From a checkpoint of a small image captioner.
Model: 16.9M parameters, 64-pixel images, encoder arch resmlp, encoder norm layernorm, encoder activation gelu, encoder moe top_k, encoder num experts 16, encoder patch size [8, 8], encoder layers 6, encoder width 256, decoder width 128, decoder layers 8, decoder norm rmsnorm, decoder activation swiglu.
Data: trained on photos with spoken descriptions (Open Images, Localized Narratives), 101725 training examples, 56.1 epochs.
Rows from block 3 of the image encoder of a small image captioner, named by matrix and row number. Rows with one number within an expert belong to one neuron, the router's apart. Each number is 128 + 32 x the weight over its row's rms, rounded and kept within 0 to 255. All counts start at 0. Numbers have three digits each.
Before each expert's rows are labels from the 100 images, of 14848, where the router gives the expert most weight on average: "patch colour" is the nearest of a few named colours to the mean colour under the peak. Only what is clearly more common there than usual is listed. The data: photos with spoken descriptions (Open Images, Localized Narratives). In brackets: how many of the 100, against the usual share in percent.
# router: router (encoder.blocks.3.mlp.router.weight, 16x256), inputs 64-127
# up: expert up (encoder.blocks.3.mlp.up, 16x512x256), inputs 64-127
# down: expert down (encoder.blocks.3.mlp.down, 16x256x512, transposed), outputs 64-127

# expert 8
patch colour: black (32 vs 13.6)
router.8:139177154115093169087130133146109178120153073089087117126133150158130122117176183151177133157176086144135173170160097126178140110177096082139094150110124067137170108127144137106111099157095179
up.0:045131122090172094153173165156101074111131167115115109150105136162115117113116088170155132093112063135119123159105149121109099133126192078176141047136072215103086145141142104111150136139177087
down.0:186133102118109160075130157134143082144165200106148138117056126100149100205135141096155109135153131118117178119124135122144140085138122160171155119110150102126108119145074078044131133091113089
up.1:137148172118129098144192119106168080143113113081127120134102122119142117167160127094187158145181065133119138113166092075125112169100103146144141075119093141080096188175130138182069169146106175
down.1:096115091118150149086127186150097193144120139115115171145114185089165083115109101108111134094064118071119097134154124107120160117122163099178146155120160116104115101111080097141131151113104088
up.2:122151089139189151129099121125149136132155096107158140120148131093139125106174153081161100108207107080155141113079169110139134149103141122115113080174097113113100151123135167154125115132139089
down.2:120087133121128144136107128099152143154106153102152099164145157115082107146179075104142075122094126120081146109081193150153094092177120142180136168126152132074102110097136101117085139087059127
up.3:156136104153106091178120092136156192106066123153140111060092142117123128091103127157093122132103107133098080080093078148127152068139115122043125084125142104155156208116038151165147118173161155
down.3:090152141143097108132149122140053124160164136120124127104154098178128182112114163086106149071135109098149118147154069136146071149126140139098097098086172173162113132147137097181140154126174148
up.4:165134150132089101123089170101083139058167120143150084149087111134124100117134099091085185165136120171107200113129096075163102098137117158147121110136136180153111108106101094118165115119093131
down.4:121130163162069079161128107139062170076111180130129135082155159108144126102144100112133152160094088075148109117165087147101094150112149143149139071118080136138165119140141158159130135159084153
up.5:124117107114098197123081120107080075098148104202136113111169140082172128122110160157089214105133087092108077186101072149135044172144140103170122116201106155141132102159163161129198122121092198
down.5:105119131085130178119147156169180183132092096118064101150132136106203147107090161113118133089100136143125122118120129150099139100150143088124167139128089121142154129091134115161111085074070156
up.6:115072168133090120179102129083092184080116083172098108147054136074111142125080107111100103124142091123130136124166054149103138110087116136141096120135095125131147077124095097080111130136132149
down.6:068172120134110140105152046119121078061164098084131126083060132086190162113080133129099188158080069089161150151141103075142097106111139095152098103153106174141141110158170146130140123103182177
up.7:123177125162185100105117141098083128116135118097094129104154098187114112183043170120064129157106154127047149101137060178119204060090163128091126099125107161208121170127096068091145104148132106
down.7:131112109182114081136127173116120181102107093129110155059081066127187131104151177152103158102172134079137120092131048177118103142081150115081129138123170100174088122137097105153152090164127150
up.8:139116096088102101147111125108138088144117072079102086093090096126172076090104090122153137121100131110107203105105113153131127100112166119179077151128126090084127104123074164110135161161150064
down.8:124149162094074094107152141160084123123122088183117091101164103054107106071131211191138156111201093134146070115119115138134142116052132133085082134145097104163167176160175119147110183138149138
up.9:148131073130155109140118161128132133109151155138134140100111091199168135170163141120137063083124126168100150117151107186157131086163114100125138096130109135147155088081100146139106144166106074
down.9:159146093114175083097079122162183095168140142141183108145150070136104108127163110203002169153126149122134106112132105109132111072106096155110071169133162025097129137158104053129207151170158138
up.10:181152097094126145104086106113116191173048167098134115159089142193157159179074099099110155135131159125110124089112121167159163147119124130084133111114118126120168136120114155058118142127097116
down.10:164155134174178031121140103126100044132153107156126131081087102145142148165190149165129164116188120147099140122109075122138104174087132147068119140158127086135131124125101146130142178134154141
up.11:074154098179115117109116100168140079108076094110116107082150116206083057113157169103089126086138134111125082102133108166092134144129079102097150146108093109111130164147124102067198126112127111
down.11:168142198073129134155071122137128088162175120167167141118120164157098115134170140099127120096135081181202126118158147120068187131087121129166132073140090183106050122094102133133122060145115112
up.12:175119139120159143126063151120100168063114127156120136191111134081150158165117096144173090131136167133161158119182087123182129111121149098085137125120160097146084150139121142114210130150084150
down.12:120150124123156153101154123112088120121122107132117169118118095169124115112175148125068140151152142142111169196154176074163151137026157136112102091177118101145085110103087104202180154129162093
up.13:137096120131138125077134109111120104092151138139131105138162193052101140106213183106115137110179108144168112199140154112102101151151085129151146078132074168146126137154165113134146104118115107
down.13:161103085119094184122096135122160135151123144107142126168112195106109107208082086104132109136068125107100137113105151115148147073177163092176166137131135149093157100104094083079085097082074147
up.14:101141117148146140109113071122082193165095147136147138119133120155131160129124101158170092140111144154115176055148134146131155095140163088067162128140141088107078112097115144100114160087125171
down.14:134113101145153062134082117135082142178166156136141084102107058137081154095154096182101126157198162155121159162138114131131124145115165157130113115096141087135139178133100111197191165160133119
up.15:114091134107141086167158140143130149117143164102120120158148173133139108182170067119190125110143138159142143119135149133082125132111153117156146158121112134162094129091123092162128154136161077
down.15:155094118159158134075111157109106122154081174128159076104137148118103104100190110142099120142121136156141169126131179139121116092149150141144178114131090098091174137114135092163158154165105130
up.16:104085091120128080124138191159147142217115137149076176141099084174139167147151102131099106189142088136103104115173176108135149112154147114121109162150108134134155114132159126062145138065159197
down.16:082150158146117132111111113158084095118079116167143142054127107116149167111129167196164123139133147181163119121152065148132122135092095130073125085119190130099129128110130124177128148171131132
up.17:107042195182169187140088108087117131144156111150123075150155087128117159087128124126104153099091110111150132109130066108147143092088148128116101136123197139124095087132128175137167103174133161
down.17:131146178152142134103130094113060096080193104137125118128158071075185124099091215146164149138127122125171169150111114109116127106086151124155116121093118111119115167176136129176145191106139110

# expert 13
patch colour: white (25 vs 6.1)
router.13:101182142102096170100130141155110159116164084103078121108114130166140123105170174162176156168155100111135164155172081138178144129164113084116080155110154058167155105148156150102116114159102193
up.0:128131096185170099152093098114166046177111079171123101147192150134165142138094170124166112139044150144142104103123107088134081110112088138150078095123081159129108093178105153131069163172136135
down.0:132098131159116159136109173109110152108146128114090122153053079138116117128143099183170133125145110097118128082158105114113116088153143121165100151177157156114124115175089091087177150194129143
up.1:102094196133099141186181150070129102123131114131128095085203135117137159122167113126129135163116160111152184104189096100100111088175161144107080069073047126131137129068186094137087162092106126
down.1:110135090166119131149122099090182079169077086129128150105121034160132148081111136109114147167150146124190136060117200144104132123179152174138138126142089159150202099056175104097150107049098124
up.2:177137121133151127105128088091153152098143154130098099118127147194165130110150093180076108084116140120079173119210136150187146140087136162135097088044208130149078049124105132112095143114147137
down.2:164113115198115156137127104125116157097150127098115160135174106114112094148118114190094166131130181100089090112150104080125151148066155122145134142096119160114139124078110102088099170140161131
up.3:146157127133147123130193043150185075133119116103145125106090124093073122133077169128162116135119141106195118086104155139139111127150121142135184061175140120134101097048160120154124190114128135
down.3:128152138158159103101134133167100123113117092121166138106115114126164145113151151119152117121131126178110110066145145125127114123139116088096154117087123094098063152137149108130129132102148126
up.4:125110076139056164132159134147136126155148085144126126129161113100106145138123070093131203091065116084149087106099078135056114114144102066128074133097074151154154114139116153144105153165104098
down.4:129125138102135101158100163110068107176151122100117064105108170163143133147111114133129171152130104153119090107089064130066092144122066104109068061135148076072066127181119166128143147064156083
up.5:180101146172109139117170146119113089128137110136103201093163120101114138101079125094154141082110066094124184120087168153148113136171107125143106077113101087167127089107158080187177133095139152
down.5:116157123112114156101126127149136102109126123165168081114093131151138136076117083083154114156154125173148125061104181112153160156115085130136170134175123184132187131163155145140118156095116153
up.6:123145116124128144104096125131146148102147137125167169109162149078127111144173162157157084183121137113136135160232073164072053167120108143120073114167153171124112100147145121055142109127135166
down.6:141065128174129107162118153149134105118132111089137141128060138147097135094111125130112103168135109150153135072137140136123147121113132085135106079186176150134125113141078130046128161146112129
up.7:101140175186183125110142128105138089129169122150066116150104099054146044110124180165167137128199088161126036110148146111100081108065170175162084109072170178146093103152199096142081154144129113
down.7:145158198154128139164109119120116149184120136083108124113126154147123150140121162164158106101170149161165170129091134139091148097128152093090158116120190177137086135182070114129124082144086130
up.8:116140155088149074101123103127174110084133168100107089200134156134104144122108119131156123144165117132114145118136203113117132070158128111113108124144131109186052143143140096143105142074112092
down.8:165141117142091117144146168126137095135138113101132071121092057146129158139152138164101144161097162091078137133161165148217110108120199151117022099066110112126129161132161088143122133139165061
up.9:148142138111113131120178127171116132064091158173099098078129065135120139116089104088110111087058161167127178102067155051134166138127110090117124141116087126117120115098119151130128103116128131
down.9:140118198088127090127148115142126148142086124157162109159126143094144141129155192109119133062191076152095111123117156093211112153087121197149109135129080182133156133159120096110131160111132122
up.10:119124106084091133094096125168126115161133150132134113132145143122138084119178085184121167136107137142096145097198101127117134160078065073120131138102111122142147112143158156100127132162109084
down.10:125071137143122075135129123111110117112098141107129156122137065099112123115164138144063163089117124122119132200090154102084153100154125156156132164144183135176171157136092080100171102138120167
up.11:100136117138092109110113149172143126133150063106121118169091125177114128119210113150148161180165110130146065204154090105090213091050094140139121116153148148152126139182053111082138126135100153
down.11:153118123126103098151151101166135105183160145153076083120108162128123115167105153152091122152110139093153117123144067145100184080180175102154135116128141066154110127060151090094108132193133205
up.12:157114111124146103174122114157077106135189146137178107165192138115148113105124200195117204132151081110102164068155006146117131138149148146171141145152157115147102146210145115150159125092051145
down.12:130047137159121151142048174126139128147120108087081172091078143097156072143072128105155159190096124160127165111093114133115171112127131099150128135179146187130130083127109095082133106143087179
up.13:083108129095132106081095148115122076105154129172098107129106104134091063091174176142087155129122116077146115143150078147135127082158145188146085131101153137155147112126143097174146187114117126
down.13:120100151113129174162136142179130115128122141143068113117072087183112148108132086117166136188154189119123104133142095106137165105155190154187095151179132161132114046134119111021150092168116160
up.14:110073129167109162156170121160172131116148098117055098113157138135169110107087142123094162187170126149154128124143097134100118125150116117116141105163138140168149093173176105114196147142133147
down.14:116127168183144184159097182073120132140151157147131170095082088125088143149090080151145130196101159129136137094106111132142104111159158140149141193161168139131148107135099117112115144160128186
up.15:148064086135117088107197079172129141146080198094125141143124137040147152155115069128135145148089176163126147125097158097138124129087155209167143121118112134125138143157112115164134197112123129
down.15:155111185132152142108164118097106185163077129150151107157084146112155102165121154157068147068124143133096133131161092089138168189087118096078191094131137139158119061143131123123091113143143082
up.16:123116141117150156137080149139094134130123132160167099117094106121136145128093081126122118109105132170067109091116114157164104167095164119144191131180130130105154157157184088136186086118092118
down.16:166116098119136171086131103076159083123109118124108160097138168092200202154132157110127086148112099134137150128100077156187171200102144154057104058106047167097138146109132174127169181056135154
up.17:060154124162084184126105117122093086167142115140096101143111139120097107126095175138137085126145168062143188130156136109108145116155115143169120169105108089155114085072116136090177122117151083
down.17:156161109148154072131114127144113149131169134096128098151125119133122094078163119098129133120098093139157174063165173159106134171197071156118048133159179119108168164153107158098088136106139138

# expert 2
patch colour: pink (29 vs 9.2)
router.2:157077173119119098143071115085137129147105213121172126147159140122121133164085073126132095095088174187093156080095116139127139080078194136114129061166094202103098142116100136128130147152123135
up.0:145032145109121069132126115078131141126131184149162122140141115152105126125154104104136146111158125187128147157143151128178153120081137147112171086142105178087150147123123140149118157141131107
down.0:141174139158158135179143140108153120108096155141094122124111132116124155168102070128177075078104100181150140093084175165118145120143147109141084131149136151122084174086155184153127109143095117
up.1:172086107169156079155113141085146106079138161096147109180127114162066114157150087083118104094215110117122164107099140109166138137144125080136205128153120162134129151117129189128148070153096106
down.1:126200147150215103155139149130167088092147143196155170121100097141108164132113135152150098117129103165174152124082133166135118138141150139120055141134119159156099160142142147139154141133141132
up.2:101101054152126144165114153091179132136163102088120101149122083173097092128184086043073129147233116123132160117132153090193145159150106136146145150155112133121145094131123156122157099140096133
down.2:173146193155197089136143148137178049106112165188135186124133090126127137128129119119120121120117045138161146141127151145083143167118134163134120139162093185121107227108164140129134122056175105
up.3:175160150173130136123095136129124165075101124086141114145133119181110150123099125125123090098122161139086166100096158123080158065203197070136129119144175088160140119143049106127124133151081175
down.3:120133117138199098173100091091107153133181102155136121144116064175104111077117108174094130127156103172098151128111106114158146114105166148103100143131156110134167115179085096117158169156140154
up.4:185134132189167123164091144128128169107089144081127106186095113206109141158111057106090092066150136133114171064098159133134158089173136044155148120155156111124141114105081110105151087151068163
down.4:124148167173224077159109117103149110077190116167188160148102081174121147098111108140116142109189111162129178128087129126147148134114127158126118143125132162156128149155125116101164126151170157
up.5:135114126208124108146079148142127147114122105189096093117111120058115132127152149117142156105171142049120069117053108097100103077139160147100138148145150160139123108180133107050172135147127124
down.5:095152107119119178096106117146114144123127117181111147114156051156124124122114105170068116140128144108129159108128169085141111100172167178066142118096126057060151160094126106162192200033141114
up.6:116028116120112086133152124083163092086167174139141150138132150076091096136141109109153160093165099202111140161157124120195106140088115157126162077132098165103141135155125138099146155126138102
down.6:139153130139140143165135153152169088165087154138113127127115140141120142146154082106194075119106088176157101114100182187099133158131150118156101166173123159123093189100166170134102094112092104
up.7:161173162153132183061116161098170088109177147103128132110136147107109051119120138125148084157195134081135131151104086073100111075113141126129167123135037127160111116091141174119172135139136145
down.7:106148106090157077108147146162131078089164132077143174163143123105057121149146213127137133185107151083127084134126070132101076117109168111111120105118138137127128097146142077131120085123163113
up.8:088151161135111108136116102122115158068117137158108180111127132161093112130101149175153173115105166110119111200148140072111124069148193164111127131136181118151167150062077111124127060097152095
down.8:122150108137120155123133114170138095164167097101101114125103123111099126129125120082118124092117184103105082114160107113180126124198095144117107109122152118103121096101074148076110110174151107
up.9:123129168107095173144061096126131120146172156120129128121128115091142105177052118114091149121056131117112136114154011110129149132084150143090150108147071167113126146104083101136152155135113170
down.9:120095078151094101106136118145136129145173090053082138153139156115077094176196112115172115147133160119150122147148127142094082119129121137152206148124143198119086091125159140100122071175119130
up.10:114104149061088168167112106150114132138131155106151107127112072148130109163098083132088154139096127147106150118161108112158125156065151145120175121158103187100193157112104113142140144152082156
down.10:152100123173121104153143117141137139108159103062075140159115162117109133196124112116217121109137129106165142116128120136079128123135123091128166118142133218143043169095155178102127074164134133
up.11:183029149149167124173100165094156135111100136117162111180121117165099165123179095081138140136177106170084115127127118117158160118128148076174136160102193112108120143142099135062108098155094104
down.11:130157151133230105187136123117150141110149137174153129108105060179137143119116101132102129089157060173106174118062168140131155151160137109144096159156130133133140175131126179146145138106124157
up.12:186100094108120113159105120101158111133142115109161124122104135193087147144118097095147120134150128140089149086086154144064191109170191098137174142162128062179144114135088124116127084129117157
down.12:106166163175191089143110127123139135100200080151143167105079087167142156101103164158168135129162054159108177132078081134104134131141153155127105149122125145119166145130138108147119184079142132
up.13:106132182089101179156103091130126120140159151112121114123115129102155144152032097143091138132033130123095149118132042122140149118089178147098117090137108182102126145115099109118127153121133186
down.13:097083069143074107098139087129110178153156076054072094134138156118087090177187100130173121133140178121145120129155123114110108112123109125142201144121134164124103085148122150096126077183122105
up.14:125163128151099144153119135101157140155119134137074128074209165089158143122072123153123104121105146099127106124177135124132148135106113161105106122102172094106103166112160173101136103105182123
down.14:077163111083103167094134071129074181110146143171125109121181184108146141079134144138064135103109180152141077106160132074164099129101111128135118140042160094127179034168092132148161114164058111
up.15:109094162076088123152105106092122120109169192134144130138118120099132115162090124139121141125102131181115148132157072101161171091066160147098169097133081183094142137088106094130126162146123174
down.15:122121094159124132153134147132158143123124127072076141146117149119095128200138083092213101108116151138141129094120142161091118091145146091154157137148146174122062131108133156119104056173110129
up.16:102081164071106107150107108119116118105161173144153122137138129117111138163125108121120153132121116189122155160167105091175148119056144160112151070138085175073153132119121116124133169142112128
down.16:142127108163118128148144131141155147108107148089080132143118162125119126190132066116204089091115151153151122093115174160108134139142121104155152142148143174125066158086149183136116056164094103
up.17:183117157168160170117175134100147177183099193078131090118159143156082160113068087167194115115120135123150068073103127183096109093153141095074120111171140126130057140071124121185130084114142157
down.17:080193128116098167144150106076081153147140146152114075122102126123125148094054157142100160150118158118102142080103069146128089092134224129122105120112116071155144051199121115159141114202093172

# expert 9
patch colour: black (90 vs 13.6)
router.9:092183108128130144103133179110125104042075066190152165123122133125123173127151122085148117195077121066133080106148217097083100110058143154124180107089181122169109068170133041145139125174130136
up.2:127173170141117161125194141156163096111060086117152103131102105098143094175155100153174118129117168097110089100166197125069070145088154117175140187128153136122044086121131090149119113030147103
down.2:177173174117132186134164153080103114146167129174137130124162110122174151079089098140103144132110073135105050100083158139141138179105149150166143182164095117179168100134126115160109181093105122
up.3:126074108145176100117192082183127105109133143193161144101178144156114129150128140135128066130110174164146147180143087126219149176158142096112174182139139102145129141146123097144104154171168116
down.3:144154084138185103154115134071122167129162065052108094165116108141149163141100099127138199089177130151128142132166116081163133128146070115090078124135169188152112142134120137118149094156176143
up.4:135116133102138128150120166152121084140069151108089158132136081133119148139103117101112082109123100115171150105110190204084126172139148102100157207091085190143103080096182137141148124124068089
down.4:108077062146087100102184138142126165216131126152115113096153173085126053122142112129079112139140141124165150179092110136144151169154064079132144152160062099140160093154163189132114186047118078
up.5:190128113169128150102141059063152098087072144143105113191136134188081120144215131100160112131125157152144140190137145066121150087127153056165103111132121089146134144161139148132111105205116128
down.5:135106141140133152167070161137155137134148088145145078146080070125189079127150095091140146129176108140124092102149104098125123139146108101102126171137153150149134123125117143095138131144141146
up.6:168132114116114166153155101159189120107122032145113082144148113054133078138166184111098146114122086122096125074133161152129114180114092129093144137102146109178132065112178149095108112109100144
down.6:164212124096177074148128148086105122092163084145150090116141145132061146146082151168101104143176138108121104105103159132107146172113123106126146115196071136123172108180131110096125119116091095
up.7:108141144133163139138118155118120120051104150137128164118119146109100200140128152123179114172026161107134113121138229152061102121067166139109160089096186144154072088133099081142130114170149148
down.7:154164155122085203130139111121084119120139144169127127078141178101201156090046178134124121156081057098117098142095121137134111112103205132205133158146093081126145090123156091139110170062123158
up.8:175150173145098168099153151141178098107106096095126097145148132168118126090171130112087103086136073114123105153069194116099064151140152124179177143046115120133146155112193161132132116101083139
down.8:148073077126108112120130118138120186171103117123086084127108101122152070129137055106151138157190164094108107155097130159192112185108104064118146113170086143127175117112125184112117124080094101
up.9:176112171101121179116147118152131109135086108088102108165118128159133141105097137127129100109157096057143082128085155168117085136098174095127153224107095147099129093131221145148099098081074126
down.9:167150106135115108116107147110118129187106155133121096157195141129126083106186087116124091146182107131099097125115186121164175121083101109149104113177083109094200118161125190102113156135092097
up.10:079140111063131158180083145196133089145097151121166136078192138125172110072119164118114151128161109115105114149144111113126092143158077107113140112099159106145150182152124088077093109078172112
down.10:126115122120140115078150136136118157181095104118102124103152169114120181153188157126111164056116142144123120121087127115098142078182104200136072087132155173160121163094155193123138163133162136
up.11:101092157131144115151100119128119115084125150105095138108135153132128150152074124148137160178072106086128111105094208139077120084087159161085172093127169153121089089103157087122134135101158136
down.11:154148167106090179095155127126093118122108139173125146066152215113159155105056158135118120129034068122133131142102139145129095116114182110195099120123076124089118074124145106155127160088096145
up.12:132140111125146138125146135104156109096082161130122110170129135110152176147162110088169108125083085099193070154132237156121123143074166113135172099089132147125104172142178103179078089142119124
down.12:156139130123105167106135124116076104124137162138118114104132139148207115096128081159133100166141045082126091131112110115162169124125102114176140189158090050113206060132122114125078189122082111
up.13:079102148149126066115149177127075176095103172121155141130093077136138123084137105160138108100162141139214155180213120162181124139128126094167115146139099157161148089081101152091140143096143116
down.13:128112088142167118148121118160090149139103144127124131108162142174123166090132186210121053129118159133129158162183088159173159150119162127119087159111118157163142169125109162119142145126191069
up.14:104127091165075085100134152092129110157108102134146106170123143161042171130102156115175134136037132122124165079155114110093120147142123138147156125135172084134202125153085133134150138138156180
down.14:113142157177174169154112158111121112122160129142127115118070110126159200064111179107128186147080149134116126105135151118186109084151115131161169154147179155166098149133112078088214077118147140
up.15:129127120122147095139130132129097116144101169065088131114116106121087144083101094103116123132178123056140102115078180089117122172125183121119109178173109178160051147092211144177087122087126102
down.15:158151099103108156084141144141122121147122166155127135147143178099136114113115133155111098115096101134128094143128163156144131127123143123180138116150060076065205058122153160107156144049097087
up.16:164132100112089113110075111146105155091134113107115134114138108130138110121100102146124138123110132102124101136186055099123168182106106171109093138185115110150161158117134102129146162115139191
down.16:139127133123122062119123167145145136106084130099147189170141058146128145132148126149162101120082168131140196152127109151135106134119102168094127128133195131111076151137132156089112111124163141
up.17:110152084131160199149096150103136124164109145077178121097142154095112184130057151117131109144114117100147094159097143122093164099141158086084125158181177101125115159120153114132123092136086153
down.17:114157109094092167113186091123149153142077158178147182113165189118115129155098144130135103127030106133134124180110180117113118153100182127160116152084138088103164105122127101195132148119079110
up.18:166108144095150136147128062133117114121153158110097133110148135136092118122149129131131135169145089074099144142143115091077149107104145166094157160155132212116106119098169198114133162075166144
down.18:144113158172090124135118081123110104127135147134139134132173156080071117113086110129067061103081140113116109078183177117100086165148166147193123157175113115108099032102145165109154150111149107
up.19:193123148155168172133171116126139115163102107140119140149091056131169137132127174154115116126199105088151110121091140087087139121131120086101131205077121155140142158103255096158110089090058186
down.19:118110107147085091121103156137070139195158145117121114163146158131129106115120107142109095106151109139142101099128175169176126120111113111124120112174091124123117096091074141115113118126086081

# expert 12
patch colour: blue (61 vs 0.7)
router.12:120113158115162102169123142171170123136112158162129158093105098134196093111109072116161135155120128133143096080117117208121164134089098181097150154157115146055155186087090160125073115064128147
up.0:115119151073075134115134086117133207148086162170070091114146144138150158080187111131077117063117176163114141128152088182130165120136130136130135065119133104104171135131091166182147122146112092
down.0:188152157143092099115153095096068163142081190129107136175130150140114151176117132142192063078127110135144128133126157158109108084161167091170102059172104151136100132146151158150106106146094107
up.1:122126181144117128185117138154130108113107169168166152104117124121178137105116100166184138202113137140120054138142238145116120124049104179106144145139141084080109146096106059142086158130113178
down.1:096079186158085080138174076121122155110206125126065063139108154104143114128085162151139140135119148082141157113204049136147139170117129105074181099154125111170136161136084196134111135132137148
up.2:140090094094152147110107144108174098165142130099129089153141117097099088138095117128112151132130108111152189126117012138130130214165137115113097118064109108135139121108197178101143080088116105
down.2:176160044111130127128113135180136096091047145139139114113106116140152166200151104100124084110104141127151102119117197092130107062159144124160085125181163141131109090109141085078134128086114140
up.3:137143133076073125132142103140108175153115175142075106127132133133133155088163155123081120080107180169128171145139051181113168142164161107143119076156118127103150158130095140141131135109091119
down.3:163144125132080095090178119083061176154071172117120133160164166121100156169112119134157082072126103127130101131123168148097086083156178073173071083169090141133096103139143142157137097159124083
up.4:129108188146113141194091119132106132130120155174171144113096132128178142086065105184194137184103107166122045100110209108106141108040134186080126165140147126095127135088114063155106172132137197
down.4:089072196127132075125182079132135166124194124105064072159098132103121139115080140148115142157154140043138140111185068124145149121106140092051177093163113118177135163156090172136127153131146146
up.5:151111122134147114186155174117090099124200125119099147130089119112133152142089127143160125110170142079152101102116176165097120113120151114110112156166104119164087089133160092105111147115101116
down.5:076078123105072171102134157120103109135186077136112090158068131095217096029163144096150174121070103128140140087153095127164111139189048172164164137160110119125156125134083097126106185102120173
up.6:118114113071085166117139095120100219150110154158086105151139141139148096095141169150082131085105160160141164159139012170117172116160166131125103103129123113132165106132064143152127147110125146
down.6:164177125154087088096155121098056173152103152104104107166152165116131204137112126133145098065142107124095102136124161123121121068150174089166080097192101150134084136167147122131156126171116109
up.7:169186119099074137140123107145135141121146162146093136149096135149156142097170180125085148085131180167121156137125046166123138131173148119181144110156102111110151154156103123138143138126065146
down.7:130123103164123076075182125069086157155104157133137139163180178109063143115087116141125098070125091078092088138120166128134106117146156116121066122163088108137118077129165145183155092181145084
up.8:153148144094109085124108166133138135077150137171166098193143128169140132115174161127114102071111183139112144116125058104059166145178140119108140098158128067106198155105103173121145117165111095
down.8:085171066149154132119135149093064107113029130148163150142144106164045184157214117127096142107147113120077072137126194146087111133145103134180100107112131125165084080152125153168164124216158053
up.9:100031118135159123144121111112130188119181083109101110121125118075076075149059096104078144120145078060110137082100057150182132157140126103113119126059151189146140128115178204105150097107139116
down.9:130160091085133136114139129170195138106131133121115148160118092151120134148145076116099123166146110125124138108087181121150101074147136115155116155154106150108167132172136071079126116073102192
up.10:185157104119087146130144174178155136153142135106155144126067112199127146132162211133170097165138130154098139124187098153155126146142118151141165081143152086166146153172084173135116163101112172
down.10:113172122161174162132172173091109152139130113128136167080204122142092091067115128112088126113142100130082104133093134105168106177123113140099120188067110087098149100138142151153162151172167094
up.11:109119075088111106094096119125131159143154116137094115113128146141099050110186154098123174097109178158136182129170019151118156142186112122118165114098147104149180112140060172109156142117126089
down.11:169205106161155119112156130084074134113083169128173154173141132154071202153141119138116091093158069108114117126098212098123084097152165104211080113178093171145079119156174097131177130185134099
up.12:128142102072096112089135114146136180154113158162058111115151137154123100080190129120115114065100184160141172146158056185095165164153115126135116111099127081137162122127076178141143120127131071
down.12:191192121124113097135151116100060139149059178128155153154142126163098163177164120132148074075130105165135118139112213134112095122133163104195086116164113153131078121171156134142150119175102089
up.13:090069140147165127152081106100100066098204095128156184114174150076143059160066154106125159154126076115169117109063107090155097131098106160067096153111136185126119126121158156088119093097195129
down.13:135132080119113135139134110148156124090124133147167135136043108148096115126137100137031187171181136111115132096122155068152132094124143098135168156160149088109140129172088055129120167146115183
up.14:136098134128101134149070112062090136134146140178095150127139176063144088079141149180135182095153145194136142150080055113086118126112166164058090102107115139114162121135124104121161166077145155
down.14:175127095193147112116134115108077138142141140139161147237141145163098179143123102199079127127184091056130135103150133102120113070181169072137107101164109095152086127173077100171142169182151142
up.15:112141093087095131070156134141075193144082122138099140129178130159106109112148086111103102098118172096163106148154135165147179102168120120069081149104126109164121133141092199128135139166150112
down.15:175196171152109160175069136095078111112116146120138124122079096126142128174164137103181090150109087197115127136109129113130108106094176086185123112146144142096135115147154113158110150166127130
up.16:108098182166167166191139117135154123084132123136174153121100121150158129138060055122170130176123077088103067103110176128153140126024104177101144167124131180094127120082143117103132086161162178
down.16:068049193080120089128168091176218152133194135131078096133079116103123094157100125148127153177139136116146173125153085149151157122080158120070189112139120143150187148161087172102107135102104158
up.17:100168202124071135145142167173175125119082194119138100124086094132135196132109067163099117176120110181129092162137202168158134104089126165127120163104120138089160111114123078116166182106108205
down.17:081081176157127138126167047097161149137160150081013079107124190103161093144107117150142134082121138118137165154108071158145181125141111084069155080164104120122164135074113182129106111110113134